A small CTC audio transcriber, trained from scratch.
Model: arch transformer, width 192.
Rows from block 7, named by matrix and row number. Rows with one number belong to one neuron. Each number is 128 + 24 x the weight over its row's rms, rounded and kept within 0 to 255. All counts start at 0. Numbers have three digits each. After the name is the row's rms in percent of the matrix's.
# fc1: MLP up (model.blocks.7.mlp.fc1.weight, 768x192), inputs 0-191
# fc2: MLP down (model.blocks.7.mlp.fc2.weight, 192x768, transposed), outputs 0-191
fc1.76 102:092148142127144149138100153103151147141110133122161133167093136088122117147130116129149166146124139136128099156126162089102161151104133144129105109180121143194112085122163159137138185128096133136131088132159086090090098140112167131162123093124169148114079126113142137102130168157112152158150142084116117117159097136136122110161124086120159165136142144148107104107152106098126117120134104134072106116136153152132130087090116160182133110123132108152127130114100129148111131101126083124123108152158119122149140144121140134142153121138095122082189108171123149112122130135122148140
fc2.76 103:115176149107089103134093116148090118106178121129101115117165123173100164105142115116116130086113076109115130128118123138124112102164138102159152111095133116096117092105129089148105132095155117142139127154097134138124145123129139117091134162135099107140133087112096143118136154108152099170120105142163136107088156116160170149086105143124133156122098106109124116146132106144092114147095197127134116181105093149103115142161135121099171140134127175115114114134154136105139120152158131104107110131073131139114114141120136104109095133086094135174099160090105104125091144100118125135
fc1.77 100:126124110132142144141146151146116147122171116124142095097132139155120118117131112148160145108115146121113101187141164140118148155120071138107151143051120156128107157075134121127144074093113109151114066119080115103119117150107085085158124156124118125099145135121119150150145138129157121116108140125104127114094159139130141129105091121105111134125154088123166177125132112106107106113139113169147154123096117103175110105128094153131097124099129139186116125099121112147146132119124176110119117111068116164123089099130172157123154127080158138135161139127135134124160146111129160100
fc2.77 103:135138123110119188146122156156116145161095106135167180122109155112123086132103107118117105111116095124140107112113154091147108100152156142149148138146108098125136144146118137127134147150134141091143153165154129159183140102103151148146107156100147081158124127142099118140087100133122135106157107115127131121131127116125112125093147141148123137117125172136095090104119113098145123147134176161113103088145171156114131163170104115124127134117135113079150169177146143178147081113131105121132110123168144083153122115123112132098114108152091064108171113126125099170125116096124141172
fc1.78 093:071108098175142145116166119148152120137146148130103137119104176098130065158104167136133128126098122142092133123150166091154161142132098102157129078094135117095150128116153128103146141154059108123078165141075132148080129153121130112178108142131134127138108142147148120086132116090115135152142124099131170104111118138131132110156136143109152114106097113149082150136141134151141142162110143093131125077124103148142168106101079107107109096123102149092116111128118113111136099121161127137150123146139144130099150133166071137162120129125127098087138127107146131146113134146148123126
fc2.78 095:153080140119159115119102123102152117137129109120137183107173137123120138112135109112149090110141099148123129093099129158093105123104126139080131166128104165150104115127156124151107135145130166142131136124160123078202127129157150127129139109149137144109123113155147116163118093138135122067157113153129142127169180125117148112146140109132107144142118166117141113129107119114182151148179155148140132158117118060137125144132159156139141125147136081159143109148142098119087132153103116103122104104143112089099104098077157116100097124140144113146108157142085114170113112138117168160
fc1.79 107:146141124114137115155163141118126129107134109111089117116095115139114060114092160117119148134110150104150123110115116092135113113115104121093090078125069157128157190124132126123144174106128121075128122135159119136111113132119102128082109150123143157137111133112166124093146144105130119153126107094122106123161140111135168098094141146159076144149174111090168156131168125134155157126122124108128158125109134147181083110142139154085115143176129104135128138116130114109147142062145136151119110109116133145147132136136117076121110088134114109197122107123138138163154158144120140150
fc2.79 095:115098126145143131113172102143137106110123115163166142146178127140140181109134076140137093131106093149081092142131141175122117139094138120108130152112121065094123086112115133145100114119129141169122144125115130125124162135134112152111141128119115142127097085120082169146099113156146121121122159153122132092182115129131144144170087097095124122145093159114109110117128108104143109138137134145133126114174096112091153170082106137085131102126140164121119099146141170114135100178125167089118157137144110147154149138139126147162105121117135194095126115132094125091107115121126118091
fc1.80 110:114155103181100147106135158123110122140110111145132118154109116128144158132084141162144107121159148104147162109151127141155147074120138141150134096101142134117151095078159104171136135166158135172127143127122099146123140118109072177147116099117140134134168138132138127095144117101124152103143152173092146105101109172156095106139130122189159102134136134101143134070127136168140126134109098144131125123115139077124154164162101130146120161136161133113134093104151139123176101150133104141135142150171059069106106118114125102115136147122105136141140136121163145100110122117112124124
fc2.80 101:146118163132154083101141122163107099127123111070148107097154121153109149166140132102104110108089140111101150147129114123130159160136139142098122125134115135082121123151094164155103170096105111120062124138110150115118122137143153088134135152144150101144094118123120135137152146161104103139141132099127131155119179141096177150128131163106103130138110115139113096202137091100108115138174150082144155155110094088122114076154149116114103121142075147133139159146121099139130125142140144105162097118088132152068149120174106137105118109119121138125139134112110112142142141161146131153
fc1.81 100:150096116107119122112140162159096175154125096138136144164149136084155079127131083146155085145088150135142135135173097130111149154116133159108089129113090063115178117138130121156106108131131089121135104152136130121130117169171115145128131090121172093126151120129124150153112087123127142161139156104095065123107113146098151133118154158109124169128200155129130107105086134136153085145149113152162112125159143112127135117125162118128135163110149115129128106107121117100120117141112113120114129102128121096098158142123120119136170109093105142113144157106109066131124088119119101122
fc2.81 109:116190109069112150124107133108147090140166127122168160135124134129126109127159154132097157100127155092088132130080150126126073116126068142144090112124118113096115132134170141152117151131145132139152124115108148112148158165175153139146085143153081133102127141102135162115132145130124123130129152122148123162138158110150129106138096101110099136146123106109098170141124121138139120137110154136102097144129159108166113110135087139136133093120074143123137155098119185081175188120160095111144120171134148132132136135123093119140101154145113129177100132139124145092164120143150143112
fc1.82 110:127127117155133074108135105133144139112172122127102145129106145152181163120114131132122123098113090100140117111111153107153070167157122115109126147139103141145119141117089140126097145146126137116106131112084124115131136122126109119138117131150105150148128145138150114159113150131144130120088122128147153109158151156087145082103116180119135130134072145085130136125192145145127114077206150158113096106095156123112150114122137096131128152126145137092140165118165158145157148137129125128124147146136149195119163081157079132103114101150092119089156113158116153094117161141102114121
fc2.82 102:100133123140127146135106116095119092127127125137168146149084123128082123122130126134105159107139140135126148149139118142114177133113093111128145113163105144168157094128127101156138137154119164087147120142160149147121110107121142117103145101104144100103140116131122189123149151124112126125118153135130111119177104134153138121085102106132119143112142091142153109084082122146130102166121078109157165149103106118138111115116092223122122103112086088172139078118110090122092135111155187113158114119129113119158101147094154100136150168131123120130101144135144106140148092151151159152
fc1.83 098:140144151160131090129157166140135074117104115159127103118079127114188136134139140167123124121152122111144120124102148158143170095098183168163117124111133100137132170080135150130158170151102144134145132133116132177135119119130110122144113114169159145154170091118154142122159128123135145151116114146130181146155128086096088113113080127163107143131091130166133096139162124116137136158135126119161132064133135141130156152118144164140155129127116137114153122153101122103140114087132128134092090121119121094140126156136159136160149127146152104126142151099144165110122113141158171064
fc2.83 093:129156131080149127107160113128117160128098083127180185178149118122095128125132110087151166109134128109092154171139155126115126140149100137115141149132128133113177121120150125143117108141102138152116127147177161107105108133113152118133115094104145161049112160139099116128146162129122129096136135119121099084163098157085144098154127104138177150174149140140151127169133097137162133129113132115122160170135139112103127140179122127065117106162129124121110134150134164160118116132132117133140156135143131118135117146139119118150161131128197160137134123159194119147135133131105123117
fc1.84 108:082123148122152128095098138150122145159086152076167133095108135117122179122145109155158125097096142144137114140134113150102154105170185101110154114169136127144101146145131143117107123125077133132111123121136110108121125107121118127130123120126118115126107118187151147136208126153143108147155075138140124103124139140117112178135147118093177108139158140157103145164148111113131128118156140154115153157074129112151142139126121103127107140144109158096116160111120151163148127159121139124178097122111123121068149149096141121092124137117181096130113121158118116093153111118071106116
fc2.84 100:133147082150146125143150116111112113159149114193106106154117145116117084116158136164158136176132134133124141109139120157156141131137092139152105105119121127134142127088114111146119131094161152118131121133104100130122114131091132126137111114123209170124130126097133148116117137107122131114118133110145125154144161143128151097128120156119087129147141143138126123105120123138072102171091057111103087083127138137131065103146159124169124103143117137164133131145184126100148117112143104099088174162140129153182095137139125108145146132088063153121135103131137166147120145137145119100
fc1.85 086:153121148136134140129112136100116142132100137161117120138137147107140138094108122139137120155131132176178155124132151164124157156068080173155136142116125104138134141139144098122113130144124116145112090177107188169160125155159130141121140141117105177131139158138080109158134113149078066150120124126137106116135110158093133129091118150131137146073187107105156126150141092169125139087168153115111162138111123123097126136109074119103141120098125092126119142093107147142121110092161124153119097157157121112118133150155163156131164111118149181140115110131119127127120124090159147154
fc2.85 097:101134115139102118149131156152162153151142123127142126177103085119115142156093118124115149116139104082117145149080127123128134156175121110177138139156121172109146135097151157100109144125088088144121144107110094118118143119130153137130099153125132100164101134141154160091111138101129174122151146141111106154143126163127123180111141097085083089144145129175093123117137177160099130130093130178140138120124158136149147127106141143138146108164107194130192117144139113159108126171100154144130085114129119127110114100148133148127097140175128081155115114119126132101095119145124117104
fc1.86 102:099133137102118121145135124091108159126129146121123170150136116159122150129076174132099129118097160147118116169119203124106108096135121112143129163134158108158133111134110103139122130126132133121126102138106141072096127146096142134072066141173130139155133112126108159145129127191110125131130151104128158156100091155132171123106137109106100122114120136120129131149105136141102116091123095145132135104123148102161141108149144101124114157135157122116116083177125106138101144093193198129130104114063106099133149172099123107129102117148140161117105136147141141148151109097128121137
fc2.86 096:140126121129122129114125126140144131158155115124138141093125153127108086104130098131166102161152134100112117105121107121132152137117113145112157113115096121081174135108069159131150179092126170131143125146142129178151138113136105105160151108131132094117131113106133139143130121067142124111077101134117114129145156068098106108126158134109162165150122124164146120106126141111170163158136142099111154150105170157109134145125077127102159080158128114135150156116129162122137096185147104125091143114172154175120131100143140170142162154153118085107141137149113099111128115106091138094
fc1.87 094:071094137160158097126102105152131134137129150173137148166154148155152147126138109128096123101087192130121129080098165107163167097090120156092137133103176149110119079124126126144133143129130118112097149165165144097075118105115142132110133098123128127135114151143069105148141152144134116109136071162098127132123080128134177122137137145133159136068124133136115176105128116155121128098104141165162134147114108133113146112113184112120120160081110129143118101124138120110124152124119133114123135127129183133154122158126116124154147135085126125116092154160140167136101147138134136139
fc2.87 091:145101106063143150090133158124108143119089151078126115144126126089145110110102096135135141133130117165135109130117117108116131120137064147126128146166146127172140120111118150095155133119087113158143100095093116119139149144156143140130144156175163102139137100112129121083112061150130141112133170148111148126119134090147084118170136143095099110138106136088095092169166167149112104138110168105112123098153137162133116143141102153115115076149094145107134114142105114126107149104103175126129103112126132105120100117145119133169147112151107141110203152113136152102139128118132114115
fc1.88 103:123160113124088150145140101130144159127096182212119135122116092113151111172155102114140176162155121113151061133142132107148143100087119109112136121126101070165133104068148130137127104148121138126116141132079081139150147106143112121126123129126172136149107134112089108144125102114138125133119133120127142163127086154142098143184148132154143117115101094102079158109118145103114090132139089157139085091121116164110108095110125140118146109157132090133144129121118097135098130134121141114155101141106119147125083171144115130119115119112144105114115157112090112111161131140108163138
fc2.88 103:098107104116132116128126118132113097111121116064135157138118180137109119144140153160142085089131154121124182090121178129090135171156090096104103158142161179108130179152106145129118141106129135098130130139089141098101133153112165116130082116106071121112155106127140138113140118135104118145101144086113108118140163125105128127071118175095109141111135154152153123079130110164163101104151138142102109138173136118118167152122129120128124152169106154119131111160126135128133164116174124135125149112135102108143165095113139133118124108091152109154145112122129127176143133115136070128
fc1.89 095:120127156125101098159126140108104150099124119148140147149171155137128083090125162130156154131137165127145122105113105146167149130108103156106143120118090101155129141170132150105130145171143124121158088128127141133122111113136113112117136164142067135121164122111138140155141128111113133164133123117145142140100150078121148150107142131130115156104134094124098130122119112116121118168099180164155135112143142075164091102129152132094079102117166096154096166131130076058136110111120166166175094134141124162150145132127160153107182123151089163160146133132169145138128146114128121142
fc2.89 094:114109124119155135146135101099131150167107148118124125106111134113113099172093154102104138140149101130112100160129133108116133116106128110164108137115111108118082130188138134145167094100054139125138163112117116165117135121146110158185159115128167146171158168162116121111106194108141143129156148115133106101145109165128131157138102123148125087175153145136118105138172150145114093146174105090158159122103121106135123100127116176175143136125096135099127152148086157148103110117151115116146129147098140099116146121128121147152123115154118115128124138116109113071145069129122109143
fc1.90 106:136139119104097092104118090085152145088113143141092135131093130119148115134099162142078132100133149114140108169153112145140136118124123139102139156168138142127105120185142130098161136150124114167105129146133104082140141129131098144111142119122111145121157139105137133124084150120120175117119138140135085136118146098154085139097122130122153131133159121142139151058128147171087155117185148166137139082113146129097100133135137143085149168085144104149142146176139123119147172124112119138113139148129101146133153145126161140197148167116108153164149117160145156115124090157145167131
fc2.90 099:100169134163158128100205158138091131121144137110088108146111177118132148138112132112128103125136126135097176123137159132127151139118141109128126127118131156102143094106159129191118106139198103151155133121132149168158113163104152137142103109153126150104130118109121132138145110143126092175159133111127144115119120151148155155120143165147161136153119121114154097136130144112148091178094073096113132158093154068095115116117101100146114138180125172112112166119126129154127109139127165151131146102110139126095130108121132137121117107137115135090130109094183155147138154117095106147
fc1.91 085:155131120114100137108145110115147149155146143144117160117154112152093109146119148119126100122152089142108185174118148155135111068125119125150105150122118131103103114148130139097145119098098147136083149123125118144139180125108129112179143135082166140113146120148139099143137148156107075151095126098117129137119103104161112107103128141156105177110099119122123122113117079142140111123135120115110113063158114113165145088134131127127166137089157101173124109108143098089106106114104104111120139090140140100133144139133140138147144110092042161156112083134156158137100123102120119161
fc2.91 088:204162112129104114113147122087131098116101122126181118107149132143124130143157144136116128135109120116103056122105135128161143154137131165131128122110095116101113100121102125121121124161147119138134140148134125103110120126123150177130134155140082121135144148094128129061107098114138135145133099110137139104174105137087145115142143103105139131122173173144135146113141143146158088111155114113154122175140112121114163188118112145106149113146086097163121093114172100138139126101153156120103110141124126155119114111077088093113136111163184121120182126129091138173138106139162132111
fc1.92 099:103125152078162100165091125124102123127130150123164127113155140129083140066143117175137123124087133181143138126141130125115126161072129067099140088157088142128106140150160116127171152131113094143092136099110132120187124174158126108167120140158174143128127149077151102128079165136156158138133147109142108141156107115130159103134125147111106111105145110137132133108149124136178165152139109141092115153146167125157099158148133122135142090108118131083124136154134103146090152121115149137100123123097096107127116104151106150120147160147139139136103154112162131146130160130123120116
fc2.92 091:154163128179132126142102125161118131108102121153118137145119143113152105153123143077139092164167146097143106148099130092040121146186128141133090114080103151095147111139122134114081127126157134131133126144129085168128116141114094130091135122098087081132154129145113105142134097131124098112137131138125153121123156162124114147146111116128189155155156157151135081131145145117084151157125134135150106085145118135130147086113150086145073122163110136148129133126097113091143132134158125110174147128142127141135130118121129091141156104110097094123121098166103106163129115142158141148
fc1.93 095:127102138138109131112145151163118120092115152116149134185098109116144092091100119140153156119141133120089076093148143094162141119125129121124161121151170142094162110133130167122169122108115147127114156162111149178120116169098142155172130115127088144131126124109113120141128113153151111131128115087097128114112107150111190150161143135070119127129159192133106123121124115085093155118192115148162133125106129093127136127122144123116126129120103119118169107161138124128091137096120099139129109132156150115104132128090158110160120103102120178182125154117151126150084125151125165165
fc2.93 099:101151146147160106103125098175110121109116153109138173075138167154118120155128116090087130131150116103112146130104107098109141140106119135171140112137123119166103130115086149117119145117111103140153115116126106130165132143141118127096127120113129111137143135120128088116164130071089129119121089153149133125149169119138099133100069093124117102149079080116150133115151121147111125171104095090078147091134123149106136160114093170154104176147132137089165176115113090114153130159120124138130155101086143137187122138130112124099148127140159140163152106125121137167140115110115089141
fc1.94 086:114144130126129115137101145112119088138122125106118134104115089160185105155089120103148091101126142143147129113130160128094098143126100111136103148118125126149118125124140107133109094141086114142138115125121149129124090131135141117144184153161139134149116093193125155115139142193098120134153105124098174163143121092111099118153123102124102116136112176134158153130106104097125129129102088144083148141111117170113109127150144125140141144054116141150141125077124152156177160190136134137120129117099074142139093148161101160103162130165108131120168110148108149103125154120153144145
fc2.94 090:125125164117116134111126119141092152122118122135115111145187149112118095116099142152120146096120128130116130145110131133163181114141129150112111146141086092131151146140093145102137174139135141080125090107157167141116111138099100111113122099106135102123137123085122130132122125072149142115078109134124113101185108152179128174106116095117140115093119069104128110132089168114134114121141165093153154147111114112170161112127131148123144089152155117101142159140132094131146134102138126155096124167143116121141114097165141100166109162115158127129083098157098082132139093097142079108
fc1.95 105:158109154142106123112126120084141149154149087104170173102134158161151103118125138154157104126136116120119131087166140106101133154146129151085154100124085140116138107138112121135158110134095132128167160150102171153151092116193149106124108109155118146104095129102152105112132121178110153132110116119120121176141142134144133096078151106114085095149119095099101127085124136121112139143141110125118122095088168135167095102161101148145140132095133128145145143133117108142135158148125109185101095134142157143136125133130165140115128150116101095160204132127095127140146098145104159124
fc2.95 109:145129132155138136153086121161161108145124186143109090160103088149117150152129076129139135149147159120113101150127114114109117115134151158140159137121152146131123151144142152115120111101144151146108111094113114094115128121131116166152130136078134119174166148129090174144147139094176127102120116125101117146086178091108151154178131136149130110125144132123109171138140087129162129101145151124121128177130142106140129146120171150136069117102130102140131125101118158100130127153118169103165165117131121100120140170147065079136131107133141160096077123138122145083110150126118128168
fc1.96 091:132174121084127159135133114112151155113128133106118136158149106115135129157126114135095176131177094115134163087127171102125117120095125101117129105114132121150121177143067161049101110127143112116094112140135142121138135151142135117111132158137151145142159122142139105139153138155108128174075109120140112123116157151118104111086093143120104140104118152100125164095101130101175122158092121089142134151113163116138088124131107156148134153092160119140135105137161141114165146060108141143093148137113111141132112114135139158126134156101099151119101182106106153142122122183120091110
fc2.96 097:088112157137094089092119131097050148132094147119161142154158135150097137137129104149160133078118134153136123143142125123187147160129130134164116139126083114127139150118120139098107166125136138117116087110121134120101125121136120130123131122147156134116103178071122115082154094118110091152146153091122112105132125119064111110134157099115114124129147146112147139150067099109130141086132164091140153122110057162084100145139155130132137115150134130135136127138105120139124145153098103102104162130133113134073095119134122158100129118105130101089139124153106164151148089144116126121
fc1.97 097:140143132139155119119081129151154141143152108119111125147154155121137118153122133148110138104105124142187124143123118130132113132159162158130142119152131092157164139096154126144093099129122143129102084155104124173129157123154107141152099131104147169148097099122120144112060134143095112139112116159069126119160131123126086108139153099124150135115125142096145108118140140075114133133082143188129116154120140080165153115114166144126113130129117203134143127113123103114156106096101158113148131144162086109094108175140105168133164154146132180110141075113107114129110153122093140136
fc2.97 112:137109125118134119137142110113094099101146074130115109137087166137097131102136139141143103147135146129053110130121117200123121168134109158092121163151102146078123143140132125103111188136136133112165111109112137141143132105135129138134111106130170149080138141102168119132138144150124137142096103122134091062173107120117142169145104122183109132122127112132112156135127115127154119137130135138091093114149140174103108167098133158145144098103148073176107163105111091144114141121146113140135097107168133171146163122134105124138115100155107124154113106155135091093115156116119133125
fc1.98 087:144109109113115146084116100133134095138098140108136130132091144127118109106141135117173137141132137091163123123108146129104114110150117110104136118117126169112104153143120094113071073157139139118125084150127163159160071144138131137149141124156110138140177142133113142089136152140119100163114133092124093131153141114101146144146135157142115115182138122120140125098119108127151128094144105160136147062129107077129101104106139120141080111088144119141105112156103123158121100130147152135116131169130165130129159107128190144147140139159094158058103118147129155187093138150169139117
fc2.98 082:138104166112104136174159153117124168116139095174133104111119147100198134122146140144081081110153076161103110128169124129130155119163135152116144116125127099061125098117140150127175159098135114094146163103160077113146161126101144144123131132135136117166122083162158097176105137129159126121143122168138143114114123115106125114140137121144122132105118130127107140162114169129135106166110154109154103163098145136102158097158154153098143127151137129092145161133133146118135134119152136149129159113118083148115130134112076120138156102153118133168117168108078147106124103119128106120
fc1.99 108:105119154142109148170132126143152103090116110172170143143169118124120106093118100132167102173098129122181120152088157130116109128097121149136128118162146168129106132078156122088090090115143117133070161127126131139092107127119080125158140144129095106127145092151150118132141132105104122114127112101093143164120133130107142162107108088128158118155158138133125090156153139141136131109106164124138121122125176139169106124144151150127115165148126104143116130112134127109146139082083137162145167172140141156105173123113122187115093138145162112093132133149120190107101144125118154129
fc2.99 097:167160092115095122058136113120099155117108120110141112122133141108156107141141124160122155100140113111099118110150066165113172129147128104131086120104131099108115106173153141129162125120095164146142111151139108132169124118120138121142100092115159133055145153129131142140125120153139140162101137123190114108141125122151130081159144142110123141123096083101119151094114107143143134155130083170120145091130126123098137160102126074149125114116126140138088175153116092150157142125139136107121094141115125119122085123137138062142158115110087135145157145123116076127146134118117142156
fc1.100 106:123098145157114166138135177074177147145154142124149078108141121150162143169149151129138062133137137110095099131168080144125144123124145164111145167115139085139093085143123126158166133129138121137165122122092126127102104128138133137141143118137169143125163115163120130150169128159098137137102124114127129138100094120108078190135110120127111148146133119122124099079101123186144159099122151125132115092112127125114121114128112148137106098111144135103106116112096162091112106163175084089108155123111116127103140147144150104076115118115132146094126103141140108140141162109113146164
fc2.100 100:113134124134126091127131110170101110105132113158141160135103121090110089113063104125121135081135109139123123128098156117127113131176116106148118143134103165140155162141127111089136131116100096103106148147146152114136143145116149132121114119134112122156117120093118116089115123098153126152163098132148118109153172182132164064141139147150125190125139114184129133154109134092111110140135127160128152126120118162118148151169142113132132146157125140162123146137158079123135125126089155140085108128147100112113113091096139168171096136179120068163124140140125088129105105120142138066
fc1.101 094:125143118104110125144174100120153119111131176148092172112184099128089113080114107093152102112085138104119137128137084133148130083137131100176156137142151132102094141125126104126115113133111102124101146130105141196097118182131138156138143150114082104127118109159127114142113115114101113113129111129174118159154128129096136115121102173164127137145121144120156114114161112148123153146119110155113115120159145120153166117152127097129158171116143157144134133176152109150129134106133173127127157134136158158108154131134156125199138150207138154129090133094116142120111147130152126110
fc2.101 097:126142153132127097144119144160143096139104102116145091138087145142158151164125147164134169111167111123161146115150118124105103192151101114152100154096117169099168126112116140120156128155139178113172117106116095117102136148120107118125127131127158164133177152122174119112146172133166109168126129136133102126118131159167146097115156152090121149160127111118119148157098193106099112119099147089145156107064104124123107168083160123146102112140120129121150134104128154141153094155121111116129162127154150118141156106135118112125127142089150124136174129173124125150125130125163134166
fc1.102 092:131114095151125137130148166087128128154124157142155138129126101111138098117121162098149103120143110114140126155095152164091127180100122143162138141129111123113082120097093145114140125126155139172094133115147085161149148111122151146146120152083105129113155112156089133143129171126128143123147120152174136152132108116155098153152160101124136109130125130160096125147110105154165153121092120150122190102127147131086127096105132082095130102106115088119113137157144146139121162165107097139134112099146134088122095124125095100147131161092069165136146126152126194127135101181125093141
fc2.102 085:118114196120123079134130126136084122110127129134097119148125182164140163118129116098104156142139125176112160148135124157170110087108133122126148157152152119129158106116173122143120141101149124134133170100115143128158146166111133076128115145159154145147119091111130120097130108109148108125146061162116112161149113143141170128112100123129110113151108161138103116095138104125101140108170155101136109163143129089120124165117144127127102132164070174156143134109146110133119081117139117120079150127136126137173132146118157114107127148152199119152162155142117115109134179123119105120
fc1.103 116:117112129109123109142151150130102084133106141091121108079097169130068101130075113073120113142114127140143111134136111130103125102110159080112143163129119158116114153126109101097113117095140124122108131147110161153104131174109124104122137148069140117122111166127114115143145113141162128093115093156086138100135179108116150133095170131096135126110106139105093156133152125162124160084107128150122121114141124111137117130149180161115112102164108127151120080145160124149122104181130126118114117138078146167134133137088124163098115122161127088161097171089117128111112126145098123159
fc2.103 112:086133121111159161084110093127126118101148125166111119147203129092171106108157152167094131145135147162108076124144145131147158141154071177107115092107148104113141112115154181138164131136100153116128136111123121124138067122146153131137132092144120170109129096116107125119128162123095096145155149090163113140131132117127123094117094122132134124143112127115145104126116129129130136165108137124117132126117150148110155125104110134102146172086133139108142180094132130083095127087114114143109128142193114105127070124168170108143132151144140135112132140157132154116121131076115134139
fc1.104 096:101154142144101141115131154140145109138081128146118099107121125096104138122166142107117133118124132148087150095152096092135121116114134152114150153145124083123137101133140118132124141120125155107131116169167112162139114122105129086124143148078127132142092105090164130163124098139112128113119140136145156142083178135145184144173153100135125089086108136120141145130113107125102120170170132125102172116134137159117147089091145134094197109123128118112110158161203150127119177117115095122150126167150169096151129111135120096130138140122125179130136103108095147137091103149111157100
fc2.104 101:163142129142128154151100109149084100115169084099129159150154110142083112120131159134142138101106104124171133153075089134181141147107134083129167145115106143135123154121101100112172113137109136147175140128132117080131148110125146158098150144128149122123122180139111158162085132128154164107134149149113094102118074128068121156117145135130124119140140130123148062076146182130098147130127168126147089101141150132153133149171113122099130130110113167137145143124123114122153113094104106118124144102116107120128127153133109123080126172125133112112114122152149088104120113114160148106
fc1.105 093:161116148119103116165126119083129109107104124121150106125159081129140115132148107140121131126116144134098121128100136108166098110133117116148108161168131100097112118119163138112144114123121106156122173134144132128146156212112154091130143175082121156158167100141160168159171136146090084102130125143108154118138152138142089120110116161072106119134142126188134149114129125124120154122122130120143119138149131098141135140186135112073152127130105114108162144133150084131117116129165111181150128152098116179115107114155114152135147123169152102133159147148159168115127113103089145128
fc2.105 087:142170113117114152115124137114138141144147118124103143147118150158133144133126142111158128113100110173156128095143161114121121191126134114155125129135078104185121158154124114166111138121129206111131125112088127126147119096114117140117144110172138112117105180131074110088091113084122171140111125112150131155158096116109193120161147127189146091108139118114079133156121128120144105134137145128140140127101126118170112131104145134151109170130120110117101132089148151104136124111122177122129181144146094103178103142145111091111108129123106127127146148101123156116104155105145156087
fc1.106 095:162133117099140115153140123131160172083121147106089122159135123101119099123107109126142113123138102157117144125119153108170117143134125154157122107149136167118136132149095132139113142140180135136089094112125114120130068154076116132144171121075163109135121104115153104147154125172179118150074143145136102079109120171144120138108148123119135125130112125182135115119127134129130141144150122130150071104164143160096149132107131128151073104112095116127169094139147125124160101165102119127156102146137125129160115107113148091158103133117087090176145180103110145146114120151126112088
fc2.106 108:112125124147116109133104146118101093155079125149143145110124122166135085132143142173137153136186149112116097137115080125135165127135165131137139137102073154155155111122156119162144145146134108108132119107132126116105166174177120123113127107137090147156137102098141181088131119111122149120186159138116181153142124103113138121147127170133086131148130171121148084111114055146117109113118143089107157113123137127114122136110096137152166121145155112135138179096134120131140131123149125125079102100137151112145102118088109129113102103123102143128166092142121152121156117138096081161
fc1.107 096:107133097170182144151161171108129138154156136073121158096157108144117112157138162111101164143095166127137117157159118127120128113179088158123140128095105146121166098159145154095174140149113130095109124128146136129115124124172153106129124097106117131159093162159120064129122161090124134139130121127161130098161134116156160113107097137121126108103093121101113129133131154138169107121130119127121120162113175106196133108134136173144128082150102148155160127113127109113127143096158089122117134107149163124150153133137094112147176117118091128117163126142136136120132169143108112150
fc2.107 093:178108131152131121134167084145093133131143092157144105161140163146136148131127106107138122139136103179128118071104127152105067092083181126135115131150135132121119167101124154151108140071133106123128140114110100105164137126120155129134148153143113133089106132095175165098130120118157150130143137137126146132120160163123163151126130118097089138181123153145127167137126076145115166130133148095142137105120115151094187095107108123127129128158111101144151084122152119130136127093106171121150106137102110098110121127115118113087126157149115135134161137104064133102097096152111123106
fc1.108 094:125125103149112114156125099103104127132168102138141160129175111120133125158160147154138132117144154121136088112130101155132110153117114097129115108156156125121160094146119148157091160124126088145140125102150114132123113113132166124105141130100136146133144094155203118123126135135137123081127137118079198128118127151130121079158097104128130161104109141165138148166147150176112165108156114118136105099123161168186131148115200100104140132134083104091146104135069142114129152139107108135136126124109119149111108148143114140128144140122136130184086144117114114154132097098181125142
fc2.108 088:122117165136153144114121165140149133155117151162114165122145130169118124079117125159095099137109121133154177162133119118146157103108157138148111116155127136131099157045138161134164115109125143100191135111146167086146167109152087117148109139145115161158106141131122130159121134136114140126194099140140127148084086132113136094094145140114144138135130118112156158133096105111086133128104134106136159127133142126128132128116077145165108145083160145105124119118123104140097096120163129146113143156135163129108111146131150136115117093097171083113112084144141129087105102147090110156
fc1.109 101:159170113141132130137095155130168138139144123099097150120135183137149157107124141123121152160084106133170131095096176128133102153101136134136099131128083136091091098150077151161167166157090118138114169114100115078130095106147132114112140139100147130129110154123187100143101113115135117144125097087146088104141096118133103139151137110132092136134117138155118125131141150126120139125125102127083119133117183124138122128149141109153136103136156090077143158155157128137109108138174147120119114109110111149168188134090158098111138122124071132133133169099141165122129153129099121119
fc2.109 100:120130145138142134102119128100099098146147130141116082119077138130099095118133148108134148103140131134137118161162119111082115149143139108136131133175142162174148115117167122126136109139153128108161130154137092194163167156129128122092129134167108116132156083106131126118111117139139178123148150096126149122141101155114137199124107149144162164150097149133135100086114148138105138113137116118141147130158114140116118136083106150166134097128097159149066071120124162152112104108153157125127102125184144095147111144099160121116134146083116101109148127168119141137156114151074126127
fc1.110 087:182156146170135117114140148153104124138150131173138145111126118133142122140157123105104140180123133155130148144138178139128157125102083128113127108120093140116101108123186156150131131139133112138133113160150077105154099145104119134080136179156117115146103117122123088105177116122083132150153134108133187151083099134104136166128110160120126161122164139132110166106101119127137121132154130166131134067154131095151065109145089116104135119150107112150133135102169161130098090110101144134147119125116144152127126155145136129149090145131133153135126084146143123156164162152137151078
fc2.110 081:125177093112135142165106120121155112161120085112136103132134139179092117128125101142141155113142121079109118115114142150133135142151131158128130141124139125092137180109080081091120117129115119115115151141086133146109130082138173165141135129114130123137158119118129142135100114101180133116078127124086133107121164164133126135104113094148185094132132137131152084124160143091150126126104116116172131155072148159145155179126140059145116158114130156153126109128093114134097123144142110117098139135128132129163103109146133090127149129155118138091132149101142092098110098139140110194
fc1.111 107:134131172124121138148111116161116156122079148121144103122115138082148146156122146141105143111134171106140095159102134123143143134118114134139098097100129159087137165124119149090091130143145103107086153139112087148188100139090108134115146135107099118146116097142087120129138150102104135129118110125144099168063144123110164112113124094091138100081109137151135203149170132120111118167132111114132126124171122154116166154136182134133099102129106144101100113148165145119143154137122120153122178157118134116112139101159146123155142137133120134132131150102119115154102122105087122056
fc2.111 097:098121176110091117106116131123168137115167103113105134162119139154108119112120139109131135145138130162082147144124162153114114142140178173123100119149113144154108130144117114174117131133105106133172099084136146173118174087125128142147148118098209100134133157138123158112147115139188116161098151146144119081153118130135152150144103095138080137102090097131088120158115166102163115106142146098141125142113136089119158145179150095104111138117154159132113141103130121130129121097134138149136105154119145140164120097094130132139120173119128140098149143116145119165132089088126141162